config.toml
model = "multi-label image tagger"
dataset = "photos of plants and fungi (iNaturalist)"
train_examples = 90422
image_size = 64
horizontal_flip = false
kernel_size = 3
widths = [64, 96, 144]
num_labels = 68
lr_schedule = "linear"
warmup_steps = 190
adamw_weight_decay_other_params = 0
Rows from block 7 of a small multi-label image tagger, named by matrix and row number. Rows with one number belong to one channel. Each number is 128 + 32 x the weight over its row's rms, rounded and kept within 0 to 255. All counts start at 0.
After each channel's rows are labels from the 100 images, of 14976, where the channel reaches its highest value: "responds to" is what is common among them. Only what is clearly more common there than usual is listed. The data: photos of plants and fungi (iNaturalist).
# convs0: first 3x3 conv (model.blocks.7.convs.0.weight, 96x96x3x3, each kernel summed), inputs 0-95
# convs1: second 3x3 conv (model.blocks.7.convs.1.weight, 96x96x3x3, transposed, each kernel summed), outputs 0-95

convs0.10 [118 123 146 136 130 141 164 144 148 187 147 113 145  92  34 159  86 154 165 162 140 101 150 168 116 111 101 168 178 128 159  49  93  80 150 152 119 119 131 141 162  86 122 113 176 118 134 124 128 134 155  99 129 176  57 131 129 143  53 139  78 142 132 102 129 124 122 200 113 116  80 118 144 170  98  61 148 137 127 166 125 146 139 107 133  54 132 128 178  87 102 106 100 146 136  99]
convs1.10 [163 115 150 119 133 168  52 117 132 173 117 149 119 204 125 117 105 114 108 154 146 130 215 190 125 147 161 144 185 132 141 130  97 167 164 122 177  90 113 124  80 142 153 149 136 106 127 188 106 125 104 168 128 159  97  85 120 109 147  81 172 100 134 148 166 176 138 142  77 130 119 148 130 102 119 157 118 104  72  84  54  98 122  89 144 117 117 125 191 134 163 139 146 115  62 135]
responds to: family: Asteraceae; order: Asterales; order Ranunculales

convs0.91 [158 121  76 150 121 135 149  94 145 138 160 203 124  85 126 146 135 137 136 143 185 113 113 122 103 105 153 129 109 139 103 108 192 111  87 107 152 109  98 172 182 133 125 121 149  74 111 183  77 144  66  54 149 119  72 101 176  90 111 114 132 143 104 104 131 111 148 113  95 179  28 125 109 161 139  96 130 144 121 140  71 135 142 148 150  94  90 103  60 123 154 138 163 106  99 149]
convs1.91 [ 92 146 106 120 147 139 161 255 168 145 158 129 135 158 126 122 131 126 169  71 116 140 164 150 157 145 142 134 111 100  92 132 162  96  80 102  81 134  55 112 108 135 154 102 112 154 106 146  69 107 149 105  99 113 138 128 184 126 115 170 112 118 125  87 154 126 109  99 115 102  91 139 130  86 128 121 115 129 141 124 159 152 217  78  87 146 183 155 141 120 115 134  90 171 113 143]
responds to: order Lamiales

convs0.61 [ 34 112 127  95 180 125 118 157 124  99  72 101 127 120 129 103 119 130 125 121 209 125 126 104 109 134 138 144 139  87  99 123 129 106 148 139 121  70 129 136 207 142 157 134 138 129 141 130 105 120  86 116 152 157 118 128 127 178 188 140  92 116 158  63 131  91  73  87 154 132 151 114 125 140  93  65 119 116  62 146 118 191 138 135  91 107 106  70 145 151 121  93 113 124  46  77]
convs1.61 [183 105 128  65 145 174 141 126 149 136  60 130  84  72 103 151 169 151  81 101 138 185 135 110 149 108 128 233 136 114 154 116 115 124 119 171 130 128 134  91  86 134 123 151  91 129 152 145 175 123 130  36 141 169 159 126 122  78 103 124 101 165 136 132 108 132 106 108 105 117 122 146 145 112 113 124 159 145 187 137 108  90 154 184 119 100 159 160 152  75 204 139 114 132  88 144]
responds to: order Asterales; family: Asteraceae

convs0.14 [155 119 114  51 116 118  87 146  66 155 151 117 193 110 135 146  93 119 138 132 107  67 121  76 158 156 131 133  82 143 131  40  80 122 147 127 103 109 162 137 154 108 128 158 134 155 100 159 143  93 117  96  65 125 107 230 160 171 131 135 124 149 108 116 134 118 232  73 133 128 119 170 118 119 106  74 111 143  68 116 102 122 126 127 135  99 115 108 138 158 103 117 150 111 138 130]
convs1.14 [153 174 142 109 155 133  88 137 125 143 137 213 147 169  90 153 106 148 168  84 115 116 137 134  95 163 112 101 137 181 171 103 141 140 132 140 121 162 117  65  80  90 148 117 163  93 152 113 148 173  91 103 112  75 107 150 103 168 131 169 115  80 139 108 127 108 170 157  74 227 127 168  94  96 148 115 102 162 144 113 113 146  89  91 138 143 133 201 161 114 127 135 174 136  66 133]
responds to: class Liliopsida

convs0.47 [148  91 125 118 173 115  98  90 148 162 143 136 128 171 129 137 131  74 130 129 153 108  88  97  43 112 113 109 146 127 104 146 174 151 111  81 168 175 156  96 108 131 125 133 115  92 125  78 125  96 131 153 189 146  92 172  80  70 140  92 119  74 111 124 146 124 187 159 126  66 118 169 103 132  94 155  96  61  75  88 149  91 105 103 153 140 155  93  82  63 119  98 115  97 151 113]
convs1.47 [170  72 208 195 146 146  87  95  94 109 129  79 118 125 174  95 126 148  77 117 125 143 124 130 115 113 168 163  94 102 116 116 112 124 192 151 101  88 141 151 107 111  89  48 137 149 175 145 195 147 134 151 160 154 133 128 137 108 161 127  80 162  50 135 145 137 131 140 105 163 103  90 120 133 144 159 147  95 126  92 153 103 135  89 148 167 122 112 185 118 129 148 195 179 101 149]
responds to: order Rosales

convs0.92 [123  93 167 173 135 174 157 137 116 126  94 176 132  59 138 126 126 137 103 126  81 183 132 125 177 121  91 104 131 135 105 163 123 162 151 142 151 153  17 216 155 130 140 155 113  84 127 143 143 147 101  48 125 132 119  94  95 100 101 127 123  81  96 121  74 117  71 149 127 112  96 129 138 139  94 165 150 159 117 135 138 111 146  88 187  75 113 159 100 104 118  98 127 175  98 118]
convs1.92 [123 137 103 155 132  99 115  93 114  96 109 139 165 130 113 128 114 113 165 116 118 103  80 142 133 165 110 114  89  64 163 129 109 116 167 125 164 117 101 169 143 117 102 129 127 121 111 162 127 129 207  94 109 127  70  55 140 138 115  94  83 114 138 132 106 119 102 129 156 144 122  80  91  99 210  93 162 209 116  76  93  97 100 106  82 124 193 135 110 134 100 171 215 100 114  83]
responds to: order Asterales; family: Asteraceae

convs0.35 [117  86 113  86 108 157 160  87  55  99  59  47 131 159 120 154 183 163 106 120 156 104 128 130  99 124  81 146 139 129  66  97  77 130 115 114 152 117 138 118 149 126 115  86 125 147  82 145  67  94 148 135 145 108 152 129 188  97 160 141 107 142 116 109 120  89  93  94 105 119  76 101 127 127 118  79 142 135 105 149 158 211 170  93 149 118 107 134 206 140 185 145 144 150 115 144]
convs1.35 [143 110  99 113 124 172 120 127 143 129 164 153 110 130 130 146 109 123 181 101 122 123 129 149 152 144 111 135 138 130 177 145 118 140 124  85 189 120 109 141 166 131 156 114 206 123 107  98 160  80 157 171 126 143 146 123 135 189 104  84  86  96 126 147 159 103 120 127 119 140  28 104 131 220  82 103 115 173 193  76 157 141 168 238 132 151 111 138 133 104 151 163 123 149 132 120]
responds to: kingdom Fungi; phylum Basidiomycota; class Agaricomycetes; order: Polyporales

convs0.38 [126  92 220 135 129 117  84  67 112 124  92 198 161 127 141 112  92 124 143 168  82 103 125 105  88  87  67 182  97 161 146 165 131 135 186 133 132 125 109 135 110 172 130  97  88 122  86 184 129  99 117  96 116  99 138 130 117 164 140  99 109 152 151  94  82 146 155  99  79 168 157 115 105 107  92 170  80 139 118 124  70  74 111 167 141 133 112  65 168 103 101 130 158 102 130 150]
convs1.38 [111 105 106 170 137 116 198 140 107 127 180 150  95 113 128 156 124 153 181 152 129 113  80  78  75 145 169 187  95 120 126 117 118 116 141  73 120 199  89 108 112 171 128 168  77 125 138 138 125 135 119 121 193 112  91 136 130  98  91 220 126 150  51 176 165  90 132 198 104 117 148 142 111 124 151 138  57 113 143  96 128 123 108 101 130 130 131 119 124 134  61 119 113 142 116 149]
responds to: class Liliopsida

convs0.19 [107 135  93 196 116 130 158 158  63 127 129 104 154 120  86  84 163 133 128 152 144 110 111 108 161 101 113 148 140  99 163 136 136  93 106  93 120 126  68  80 139  81 100 134  94  40 105 114 159 163  92  77 100 161 114 132 159 111 142 104 117 158 106  28 108  41 133 104 144  99 140 122 113 169  91  84 140 157 117  82  97 114 102 131  98 137 127 103  97 157 189 128 151  98  94 115]
convs1.19 [200 167 106 101 133 142 139 146 149 130 119 158 136 122 144 124 129 250  83 166 117 151 160  67 123 153 119 138  90 134 101 166 132 149 107 137  93 140 110 126 151 175 153 139 125 105 137 154  90 130 118 122 187 144 146 162 126 143 178 164 154 200 148  50 131 154 188 145 119 119  93 135 139 161  93 149 110 100 176  98 111 103  86  76 118 111 112  78 163 132 148 186 108 144  93 139]
responds to: order Asterales; family: Asteraceae