Weights of a small multi-label image tagger.
Training: 9600 steps, batches of 128.
Data: trained on photos of plants and fungi (iNaturalist), 90422 training examples, 13.6 epochs.
Rows from block 12, named by matrix and row number. Rows with one number belong to one channel. Each number is 500 + 50 x the weight over the matrix's rms, rounded and kept within 0 to 999. All counts start at 0. Numbers have three digits each.
# convs0: first 3x3 conv (model.blocks.12.convs.0.weight, 144x144x3x3), inputs 108-119, a 3x3 kernel for each
# convs1: second 3x3 conv (model.blocks.12.convs.1.weight, 144x144x3x3, transposed), outputs 108-119, a 3x3 kernel for each
convs0.48:434421430482439444478467433472507471456474424501505503572534549495474534522532566528496469450506502556568573573528472586509482560495449505504506467445481413437492613529583549561623607625614510523540568556512563586541465483481544505501539493525554456377529539452426533498539504425530533511478492483460461418508464382489502504
convs0.49:466493501496463435495450458478510474583543456558508494550517490526496566478468525534545493554582491471536495502534437515453455530432456459523541472483497473549532532549686519517631541482542483483502438445537503472448526563622508521521524478463451532563391514522493513465599616477498577482462455463502410442468510526572551558
convs0.50:463542493431526500455519563475534452462510445503463403535492489576466445564516413454479501489494520467550545502498503518532521529518532498546550509525538479494506629358379634468440662660567546503464537547497596584607439506644418531602389484493676575442581408371560354466528494465519440425441425366442539527432506530364532609
convs0.51:401494408411483402398435374541512592583553573602603600477501471483519533492514515471503532532542577535535532472550532491504487454461454457529464477538499475513511452475418474468427459467400497493535497452499495456485461558591516559591467523606565605647513525593527504573568569527568595573512543548486475404563559451565558447
convs0.52:419415416479509486493488525543489445473551488527543497528493509500496545537560558452456459464485525405442511571496471538444506458467496469458526461448531482480560463466502493480555459463462519508446534507481501461448396485509463512530487438488484514454501535498477477435421460445454521498513539578491490471474476445556490469
convs0.53:471463486505488458477508428488472491569488505520519512619526464629496450621509460533553477596542492561494496566543504532580443571624519530483533536523519484458483541596460573535390570558478460474546430482587438556539566516493590457486475419454458458520443495577431566543495494421519529489457555485616552649637527608552469612
convs0.54:529510567548505501525501565515533613484501488471517537410509593454509520525542550496577575471547531466515451562521504530517422516543483472479509477438518459433448529537571476461534484479479465549558469492473472495532426465392480482485582578547430478502461461515513482539479440410589585573536592602491529584588588615628603532
convs0.55:507519529514476532488526624543444440593546544557553583490476428491497514506545566489555589520525493488478411465453488503517466482484472490495431511493449549508508417572554396443516415381505482525482523509506522491497477453505553460398524489429450491525479496513530595576489498480443448455571546480496567567522555540520526507
convs0.56:467553555480510510535470521473474487471452497469480429472487493471496551497513558477544524465493499498519473548588580514568475571563476466484533503523556503526572405450427434477471470542568470466464487482491469475464375406517413405466423436565468492478490433469505460484509473446474468455485491474449525564516574557479540522
convs0.57:423441477485505540557620581466532510443477476395419400518522504460431410462426460479449456453441437456455499435432479528466509524546534484453366486501460506556532558591665524514567555521562583590550544494492534507482465472469554547524542559502496514483449412447464416413550512456500502543507472509531480380534502378466522412
convs0.58:441419458501497504497520552502606563500583544501548469417424483404496506446522532519465499578562535504533464403432560378426500372463459650560534580496481546496458524535489487477504474443561576597494548480490563513531514588573518575510537573510561510463552474523503492565483544577569550516600469406632540519587539526550545574
convs0.59:457472477467487511437418463517551488495557465470494425473526544467523510503504458501480521432476499470494537401406424500493476509525535487499530498505507547444428505518484526511459491452447602505533532506539446498490544519482540441477387425519581531566476496455443473440551543465546475451523458437617605564530509516413471490
convs0.60:562506520491534527470495530519477562539398477480456484545531489511531501540586589519439438564501464593524478498508547515500561481480544473462402451469410446546489489596478459541549560530504605610510513572516530552502562519514559481540458499411547587495473515492422504487579497424639551448592573461547487513442517493449533422
convs1.48:466436445472445451448413436432428446471474467481446455492544592482510590528541573457468523460495533491506520585549566551487481543483464396497494478553539467529508422440487488526508469519514503487535471484526471489505546575472511540481466488437514532525452525519492539527469482460493510460404462438452477450472513474516523502
convs1.49:464547546506549545527512510529499564454471548545475507553490470516459469517484467492474451496453472484471501463471466476471459523477438480532538500556518460516500459497463525552475475504477480511469511532463561547517554544484526494511564544526425444445483462466471497480498574554516601546545569496467445420507527431524566444
convs1.50:526462505519467515506479519495454463478449496432455487576561526608605562528554596476518467536538467545522490481413448499445481558496542512578608503596569504567540438573473581583467593528423641632593659625561563558450441518502371463446458441434549525573558614565568629594608528547561520536501517535436407469467491525436485510
convs1.51:428467494484513508462472445387415432501503521568606606516455436533489457588570557550508522519490526465435514641600496535516459489526470414382416447414422463455438407378424391445485443522568421425468382389481368413452568572585528497532565518603523574579518568592533556560454461473447453451433466439595537550455451491480504533
convs1.52:559601581533561576460544545521524440539508460512496438517472448490461425525478419431458440521537500591609528547583548479508489430473479538528500523558562592616588547567481523534471507515462476520596520543585565554627506499459479457445485459398482443434495456396492512449465453476444492553467555613456451460519506489541509495
convs1.53:569557598495498561482491563511509497493509499457414447481509485479494467425449441461484481445482517479487560571517433542559534535574594536498472509533488532538540539570478513543498458455454533502541483464516450482527497441496550503554567509539461512449500516483482486477458451454487467471558579550541486520528525536523480477
convs1.54:519542556520468433499493470480460446497464440592548447407428464449479517506503507548563587602622577550557535633628646513484557498449453560541540492519538491497496477505567393430495452483469560546502508524459586556467583574557596554560530566572521493525480485513440487560494527610493525611508480559429406413405428441427400430
convs1.55:415465498394469489458537517486451439476467489464494508522523543588614584559586497540596527547587532491554539501537604477504550484508569464423463476463457466470424603580621534502528553456510480497521460468459461437448513471468537486443584511474518471544521526513510454466578547531607547554626560592560603522514567525496580563
convs1.56:454491477436436452452462462580520484538514470523508414422468447433507477403488419517566508478493461478529530513530530540484505540467469464489441483508451481500449511575604563597575574572547350299284405427370407422365488420402536444409595526490494483507470440455437390422408363372443450469525539552464501508429493513451494543
convs1.57:474538545432508483506569549541532583553533569522499502494516480483496488441443457461489481508520496453444444524552559476524502534530454493512502574588619551563632572511463604540494644535481509502492491501521472470536582570571494537607478499549575603617563589639539568624533554582487531570483426516516541530459483495468494521
convs1.58:431520517467497515474474527606442464554429376562478413562545569565563549594554543462517472467537501515544448508450443491440468538439459468442440500445430519479446491515533523562540551536510408408368482494442531462425491542574481494600420444560464457504489466503473473477495500514492464490509439520465530531482499506552574508
convs1.59:526553517368391420406472473543551541507554571541517555522484481501475502482504512476488509462478464471510504489536505460471491415474514501514497403459511451483488503511496504491525561544563411450502402453512483512559548509489521494471612560514515495474508468456477469470381470551445540545441529535503482531516526525515497518
convs1.60:586550599527508564509531522375394403478470421464456462532516535556491485510516452474514466449501451431430432475472430487440384489417433541554523432536503469525539416378416423440484461461430507498512474465462458433495464475565501452548518505538466444488521534516469514508565608515510541462541516502505505508449498461479484489