A small multi-label image tagger, trained from scratch: batches of 128.
Rows from block 12 of a small multi-label image tagger, named by matrix and row number. Rows with one number belong to one channel. Each number is 500 + 40 x the weight over its row's rms, rounded and kept within 0 to 999. All counts start at 0. Numbers have three digits each.
After each channel's rows are labels from the 100 images, of 14976, where the channel reaches its highest value: "colour at peak" is the nearest of a few named colours to the mean colour under the peak. Only what is clearly more common there than usual is listed. The data: photos of plants and fungi (iNaturalist). In brackets: how many of the 100.
# convs0: first 3x3 conv (model.blocks.12.convs.0.weight, 144x144x3x3, each kernel summed), inputs 0-143
# convs1: second 3x3 conv (model.blocks.12.convs.1.weight, 144x144x3x3, transposed, each kernel summed), outputs 0-143

convs0.51:515446443444440545459584519555483558460496523472409498497480461485505461487435451488507510512479492454465555514439520536496490564536511400534440455391539542488469493482485472563505469487482466541508521473489501526558482444497488567496474490494489560457484509520500522511564529500478484507575469558536513460556516435485560471417579501531489496445489545566560501520517531457498515496537492490470442514441394501499490404539487512516530
convs1.51:512487571529526511554490486528509491483493507487460466501505463521471433512533479498553396533543475580451460514437513539443519539512505430550511473512424501469489525480544471439509481488520462489454488522452500427495471471447484489509538532445449513570504456495450446548454529517436465450566561461464443559420456549559519493477504510503524433455428548552457510480504524479589519530497471483477418429481477416457434509486464519495459
colour at peak: pink (29)

convs0.139:503453449458520516429490525487505482491524511531558512461497440454468503496526471509487390562569458487507537526526516509475470473496487504477478378407565517420526500448487554437522562488508539485590470470477547473535516514502527489519491537487457566441514559528523524432527438452537434517529462510429522463485531503531499477450503444475494461527468502579540528453440500484526493511535438460548455496443459411521512545575492474488507
convs1.139:555537485515548488567476533469543451466465533556517550516500528557502507435483485555515434477531437497555580522446483547482536480503465565546535508479494495480506507500448503557540507567425571490480424481502469528467511497483478465458578482513490503478460495510499429546508568469513543501459479408526531430567459520486468483571484493541506471565513502550554543558495494439504523571565544529448488534434503461491457614479552492498528
colour at peak: pink (29)

convs0.53:497549516447467469502464520504504489441416448471481498477541477533417473489469497474473477440512478466491454552446453460436509518429517510457487546454512491476462412461525485521497530548455435538498505490437468508525508508536561529527484526494527593452431449429517498458525450539562514490513502376472518507531494400496525517463511547542566508534502492499490625515491453483483506542480529507499527418477474539470520475466532516570423
convs1.53:472524464461529487469461471454482525505496489483435488549537547449531470470515507526473488491497468449469461516503528609558555517518472508514461502497499593494504585494522452559468474467527518496495477529482524516456513528520597415478449456515500531544464505516414517475648476470521522450459569452468501545522526453480569525538480467487543518501500519484497514441469555519535411494472541445513489559539557453436468526526500494419571
colour at peak: pink (28)

convs0.73:502498500531511549491462500501488477511481500497427466443565532479489474512446530530490476488569529447531522534506499533433481521429476478562440560483469502490540421520547487419497493534433563466469484473439507490519571447470545490438430519516478619470611522482533501475491576487572481459469472445404489503465490457528445496457505489505573445546528468557518456478494502501536459536491497483498482425467453464432555511474471463527482
convs1.73:573452442463452519451429470470500458551510472527511523432544506461503504526486498514468481490561532507489502541458489491557521553463502431411510522546447500461529490452496530579507437468452551548533536490558544526459422527519524520507462547533422580422483476469498505520562448448514466466459525558504471500555473515537473496595507460513528491516549538492500467450377489450423518512522496552499543462463551461469550516460480523504520
colour at peak: pink (40)

convs0.67:486474530427541546537558564471465522476451506542506455512455502416470546479467539487511443542583482517564520494537478492456510436457490429505497496480547501483495494481494503484590445487447512464476555521483412548484499539480528505546576521493497522478465481486583455456458442584403541487525486494389542513491520421495456459537500474433518483492527461512500531490462480456453469510555519489437440575538524484455546431512492505512490
convs1.67:539493565546456465510497454519498503513530482524429505480563447501459494502563522458498465471446477405504537512622450489478511531578468448525483532504506577504512490469443517504475487447517520589557507530560582407574484463515461516464481502509510549470577469451483472484510533461529475523490442486472515518518496520436472510479482461527533513515552455527469440467477527542542436490515523483480431518613459545512557442467427504480516
colour at peak: grey (76)

convs0.100:513554468577453532536541498477521585419471549542532541582443402551523591464427458469478507560544508476527475510467491489476453507530455499480424489486485522516501435573465524537512454631472486460462490474497507479481435457482423496492553503479429494434487483471534485502488469540434558513525467502517547492465503493542491488505489575480491457520506529464510499500516496496526398508544467445431435529533498498462492463486508504514549
convs1.100:401528442514490506458503519508556535488503482505392498457529492446470440528503465494523504507516448615453526468543544556471502513515417599516477485456547511462525539507505499538504556499550536545484501464588516503477497530517564511569530464480528531465533499466504475511488440500548493550474512489504511513535473479524522538517442501505449517576495452498510490552510443573477559507497534533596484588503559484475416504543543606517486
colour at peak: brown (67)

convs0.69:564467389475520527490487465515539513487473483506483449463557549486511463534418541493538519473508426523484486507481544516495474494480564516513594505528551496534543490488531524483533511466450563534453479470537474499544518528469469473455518531494462626530559481460481479499474471479577577579520504518558482512541498570509440512560485466493519618443480474557426519455495542542465478541453486476490527542484496549427544510460487418496481
convs1.69:472467459546528502594498552467545472518579485542624518521519487430448521530502482517457514452551488540483531509572560520481517424415552458536502487490478494427456469500481497547556441457454432574479501468484438499480564423519452484479530501545418569464524491482515435519429530508451478517577470560479512476480531524484536443496530517495498477498512556521491448477560432477511531497491528510483556447473489517465543511501473495511445
colour at peak: pink (25)