config.yaml
model: "multi-label image tagger"
dataset: "photos of plants and fungi (iNaturalist)"
train_examples: 90422
image_size: 64
crop_scale_min: 1
horizontal_flip: false
translate: 0.12
color_jitter: 0.1
arch: "resnet"
norm: "batchnorm"
activation: "relu"
depths: [4, 7, 4]
kernel_size: 3
stem: "deep"
avg_pool_shortcut: true
widths: [64, 96, 144]
num_labels: 68
mixing: "mixup"
init: "xavier_uniform"
residual_init: "scaled_by_depth"
optimizer: "muon"
muon_scale: "match_rms_adamw"
lr: 0.0046
momentum: 0.95
nesterov: true
orthogonalizer: "newton_schulz_5"
adamw_lr_other_params: 0.0009
grad_clip: 3.0
cautious_weight_decay: true
steps: 9600
batch_size: 128
epochs: 13.6
lr_schedule: "linear"
final_lr_fraction: 0
warmup_steps: 190
weight_decay: 0.05
adamw_weight_decay_other_params: 0
Rows from block 10 of a small multi-label image tagger, named by matrix and row number. Rows with one number belong to one channel. Each number is 128 + 24 x the weight over its row's rms, rounded and kept within 0 to 255. All counts start at 0. Numbers have three digits each. After the name is the row's rms in percent of the matrix's.
After each channel's rows are labels from the 100 images, of 14976, where the channel reaches its highest value: "patch colour" is the nearest of a few named colours to the mean colour under the peak. Only what is clearly more common there than usual is listed. The data: photos of plants and fungi (iNaturalist).
# convs0: first 3x3 conv (model.blocks.10.convs.0.weight, 96x96x3x3, each kernel summed), inputs 48-95
# convs1: second 3x3 conv (model.blocks.10.convs.1.weight, 96x96x3x3, transposed, each kernel summed), outputs 48-95

convs0.24 093:051122139134148150118123143138117092057070090130148116157128103138084122095089113157128155114102135155112119156092071118149114116126117138131146
convs1.24 085:154092126156134143108150151114137109133099122137124173127138101143131108169176160119161129110166180150111161118164113134128140134108144153113131
patch colour: brown

convs0.79 101:109133156119172114125083162102087133119164087133154128146121134150178115123090121137140081153164133144094126144104115129150112129114139166157153
convs1.79 109:118113120156128102117100117120087124076167162111121149158152134098136111122148133139111084115122136125163140118159154142122078121078113127098115
patch colour: pink

convs0.31 131:168123105161146124151118125101146177078134126113141122138110112127120124136164105148162160109146180102164164181141133138117162116144167158155123
convs1.31 119:095142092134131118091120093097186117079074126134093118118114097111145109113127152121155092117113136108092125139090095098176119123145128090143086
patch colour: cyan

convs0.46 103:148120087145142121101176165144143088141179098146172094142122120155075130154130171102110106140133129132185124141142116184138115112146131107119145
convs1.46 099:120105168094151105118160201146134138134110119121176132100136156118099142081115101137116117100095139145128142144132110137148154109201152117110126
patch colour: purple

convs0.10 141:107116148099128140158167193149132167134118135112110116113123093136059142104140138083131167142151143092154143134135158157157109107086112123117171
convs1.10 125:132126120103095135136116099112164124144107098117092138150116134101112120119145089117170121137142184115150091114108138139137098128059189136132105
patch colour: cyan

convs0.75 109:153127136124098181092121114109119115075131089145152148139098092114147122175148118145065118166121135179120154110125110138139060082109142123151109
convs1.75 086:113113161111140092105104161105175125123097133164118162121102139129118134155132151159153130100126133207123101109123075116113144136117112094092103
patch colour: green

convs0.1 087:071117117113112109135107168129165092087086126124113134119174083107123108137133105170161059162118122118093106113123156120119109115135131122134144
convs1.1 095:104095120138138152128127163089153080161148131118110092153105178151147108162101154157158135159146116098115176126119110142112110128126113105128176
patch colour: yellow

convs0.22 087:135116119129121121141094113161132146172135115092126119111118115118144142065109115132132146174070105088093166074120078120122122119114143090096159
convs1.22 084:134141123128127171147115128130078101152147115107171123109154143160137133166095137148135138147129100153122149124140110137146139140145144146160156
patch colour: white

convs0.72 097:106104146120092083173097170110125129182143105149127182166152143135160137097141148141121093095152110134104114170112142098133144112110132139138154
convs1.72 105:133105170151108092148169110126166137099160094122139117140139112145082121119095144106137108139120111156070144124128105147101166117163140132150082
patch colour: yellow

convs0.15 078:097101084119134165163125140130144138107096125176149142105104093098124112107138146091141178145148086126107136137098101078145108179120101137133147
convs1.15 098:125065093138108125129109137088133130113119119137151140105119100153147121167115136148123096162141172128090109131146108117099143095165093118186162
patch colour: yellow

convs0.92 099:144112056159143151143093077124113124134084121118126104134098084108123158108080117111132129087077139147162101138135169110119121143132132119096152
convs1.92 092:132140122142164149135135150173154123148127119131099156114074084136132098105102129115170171142105102149140127093142138149127141080130163126110156
patch colour: pink

convs0.61 109:116153132084090155126132104150114134145103112165130144131135087104143138113155116172114163109103120138153178136164134089110116153137110118148139
convs1.61 086:108098134098096126118154112066158117180140157104128149119118108117110118111153138122139119102177104122092102121150118104153118138105134125170130
patch colour: yellow

convs0.28 089:161118132157085164138119157126143118107123084150075105118146115144129067121116098126144158159124128116105154108172121167159135142120165101076110
convs1.28 110:085151109081126129137150126185154118167114131153096125122146110193153102152118122109130137164159132117162140174130141145097092142131118171164161
patch colour: white; pink

convs0.91 107:135121143143152072150111101136124118109081102136135130137115166140119130108168082098134058082137135122159109130071131099155128124111137160116136
convs1.91 091:120122159129119152086073124144163161139129137085125139124101161149125130138133093147097122089089143089132087104149139091170085123109154110122116
patch colour: cyan

convs0.39 112:102141109163161109117152147206143129153140111103140155159157132174109102127147092154108126146107099184139146152175133117133127121124133135168111
convs1.39 110:090149093142126120132122144115140125134110132109154106111145129145128115133139144143088109117146124142129146106167128110138103134094065110072115
patch colour: pink; white

convs0.18 090:131106110131091129106158123092090182125129102150132173140137120091117089126106101142102111103126106139130067133114146101159102136072118090111144
convs1.18 092:108131179115133158143120104128156112148142128149130145132151106145122120160118166154134114142124109152094160156124193110167178157118157105080119
patch colour: pink

convs0.14 122:124138132104133151066147132128146079208152135148129162151108121126140119138160118113109146102159119156095125098108120142160128139101142102118154
convs1.14 122:102083130084114140081112132132211123175082127135127140137129147106134119151179115129128173097113106129131103107122107141152110097146134121112117
patch colour: orange

convs0.58 086:146098082122121110125104171120098146120110087156176160159119151120092135136175123158129131102153133158176097139156077137133075125137135122119122
convs1.58 095:157112089110127116139127150140108133127079077126158112128149155117127146108165114142155150141131117120151104104140094093128073136178116120083101
patch colour: pink; purple

convs0.78 101:115134112134149112122138169097145146125101163118131149135116126106116129085155125143099054149124124139111125159105135140116129144121164120153152
convs1.78 082:086155152090116132131117126143127117103127118087103102142140110113082105120114126174107115114121169104137148159175114090166202096120136134081103
patch colour: cyan

convs0.53 104:126122121149176129144144144108161125135104113103128114149146074153162095106138112138125113170095134139130144147126147128109125107153171155125170
convs1.53 108:095169150121129127123095132078061119140134157071105127138132112113138105135098162149121149124139099143124166120150106161115157130122108165065148
patch colour: yellow; pink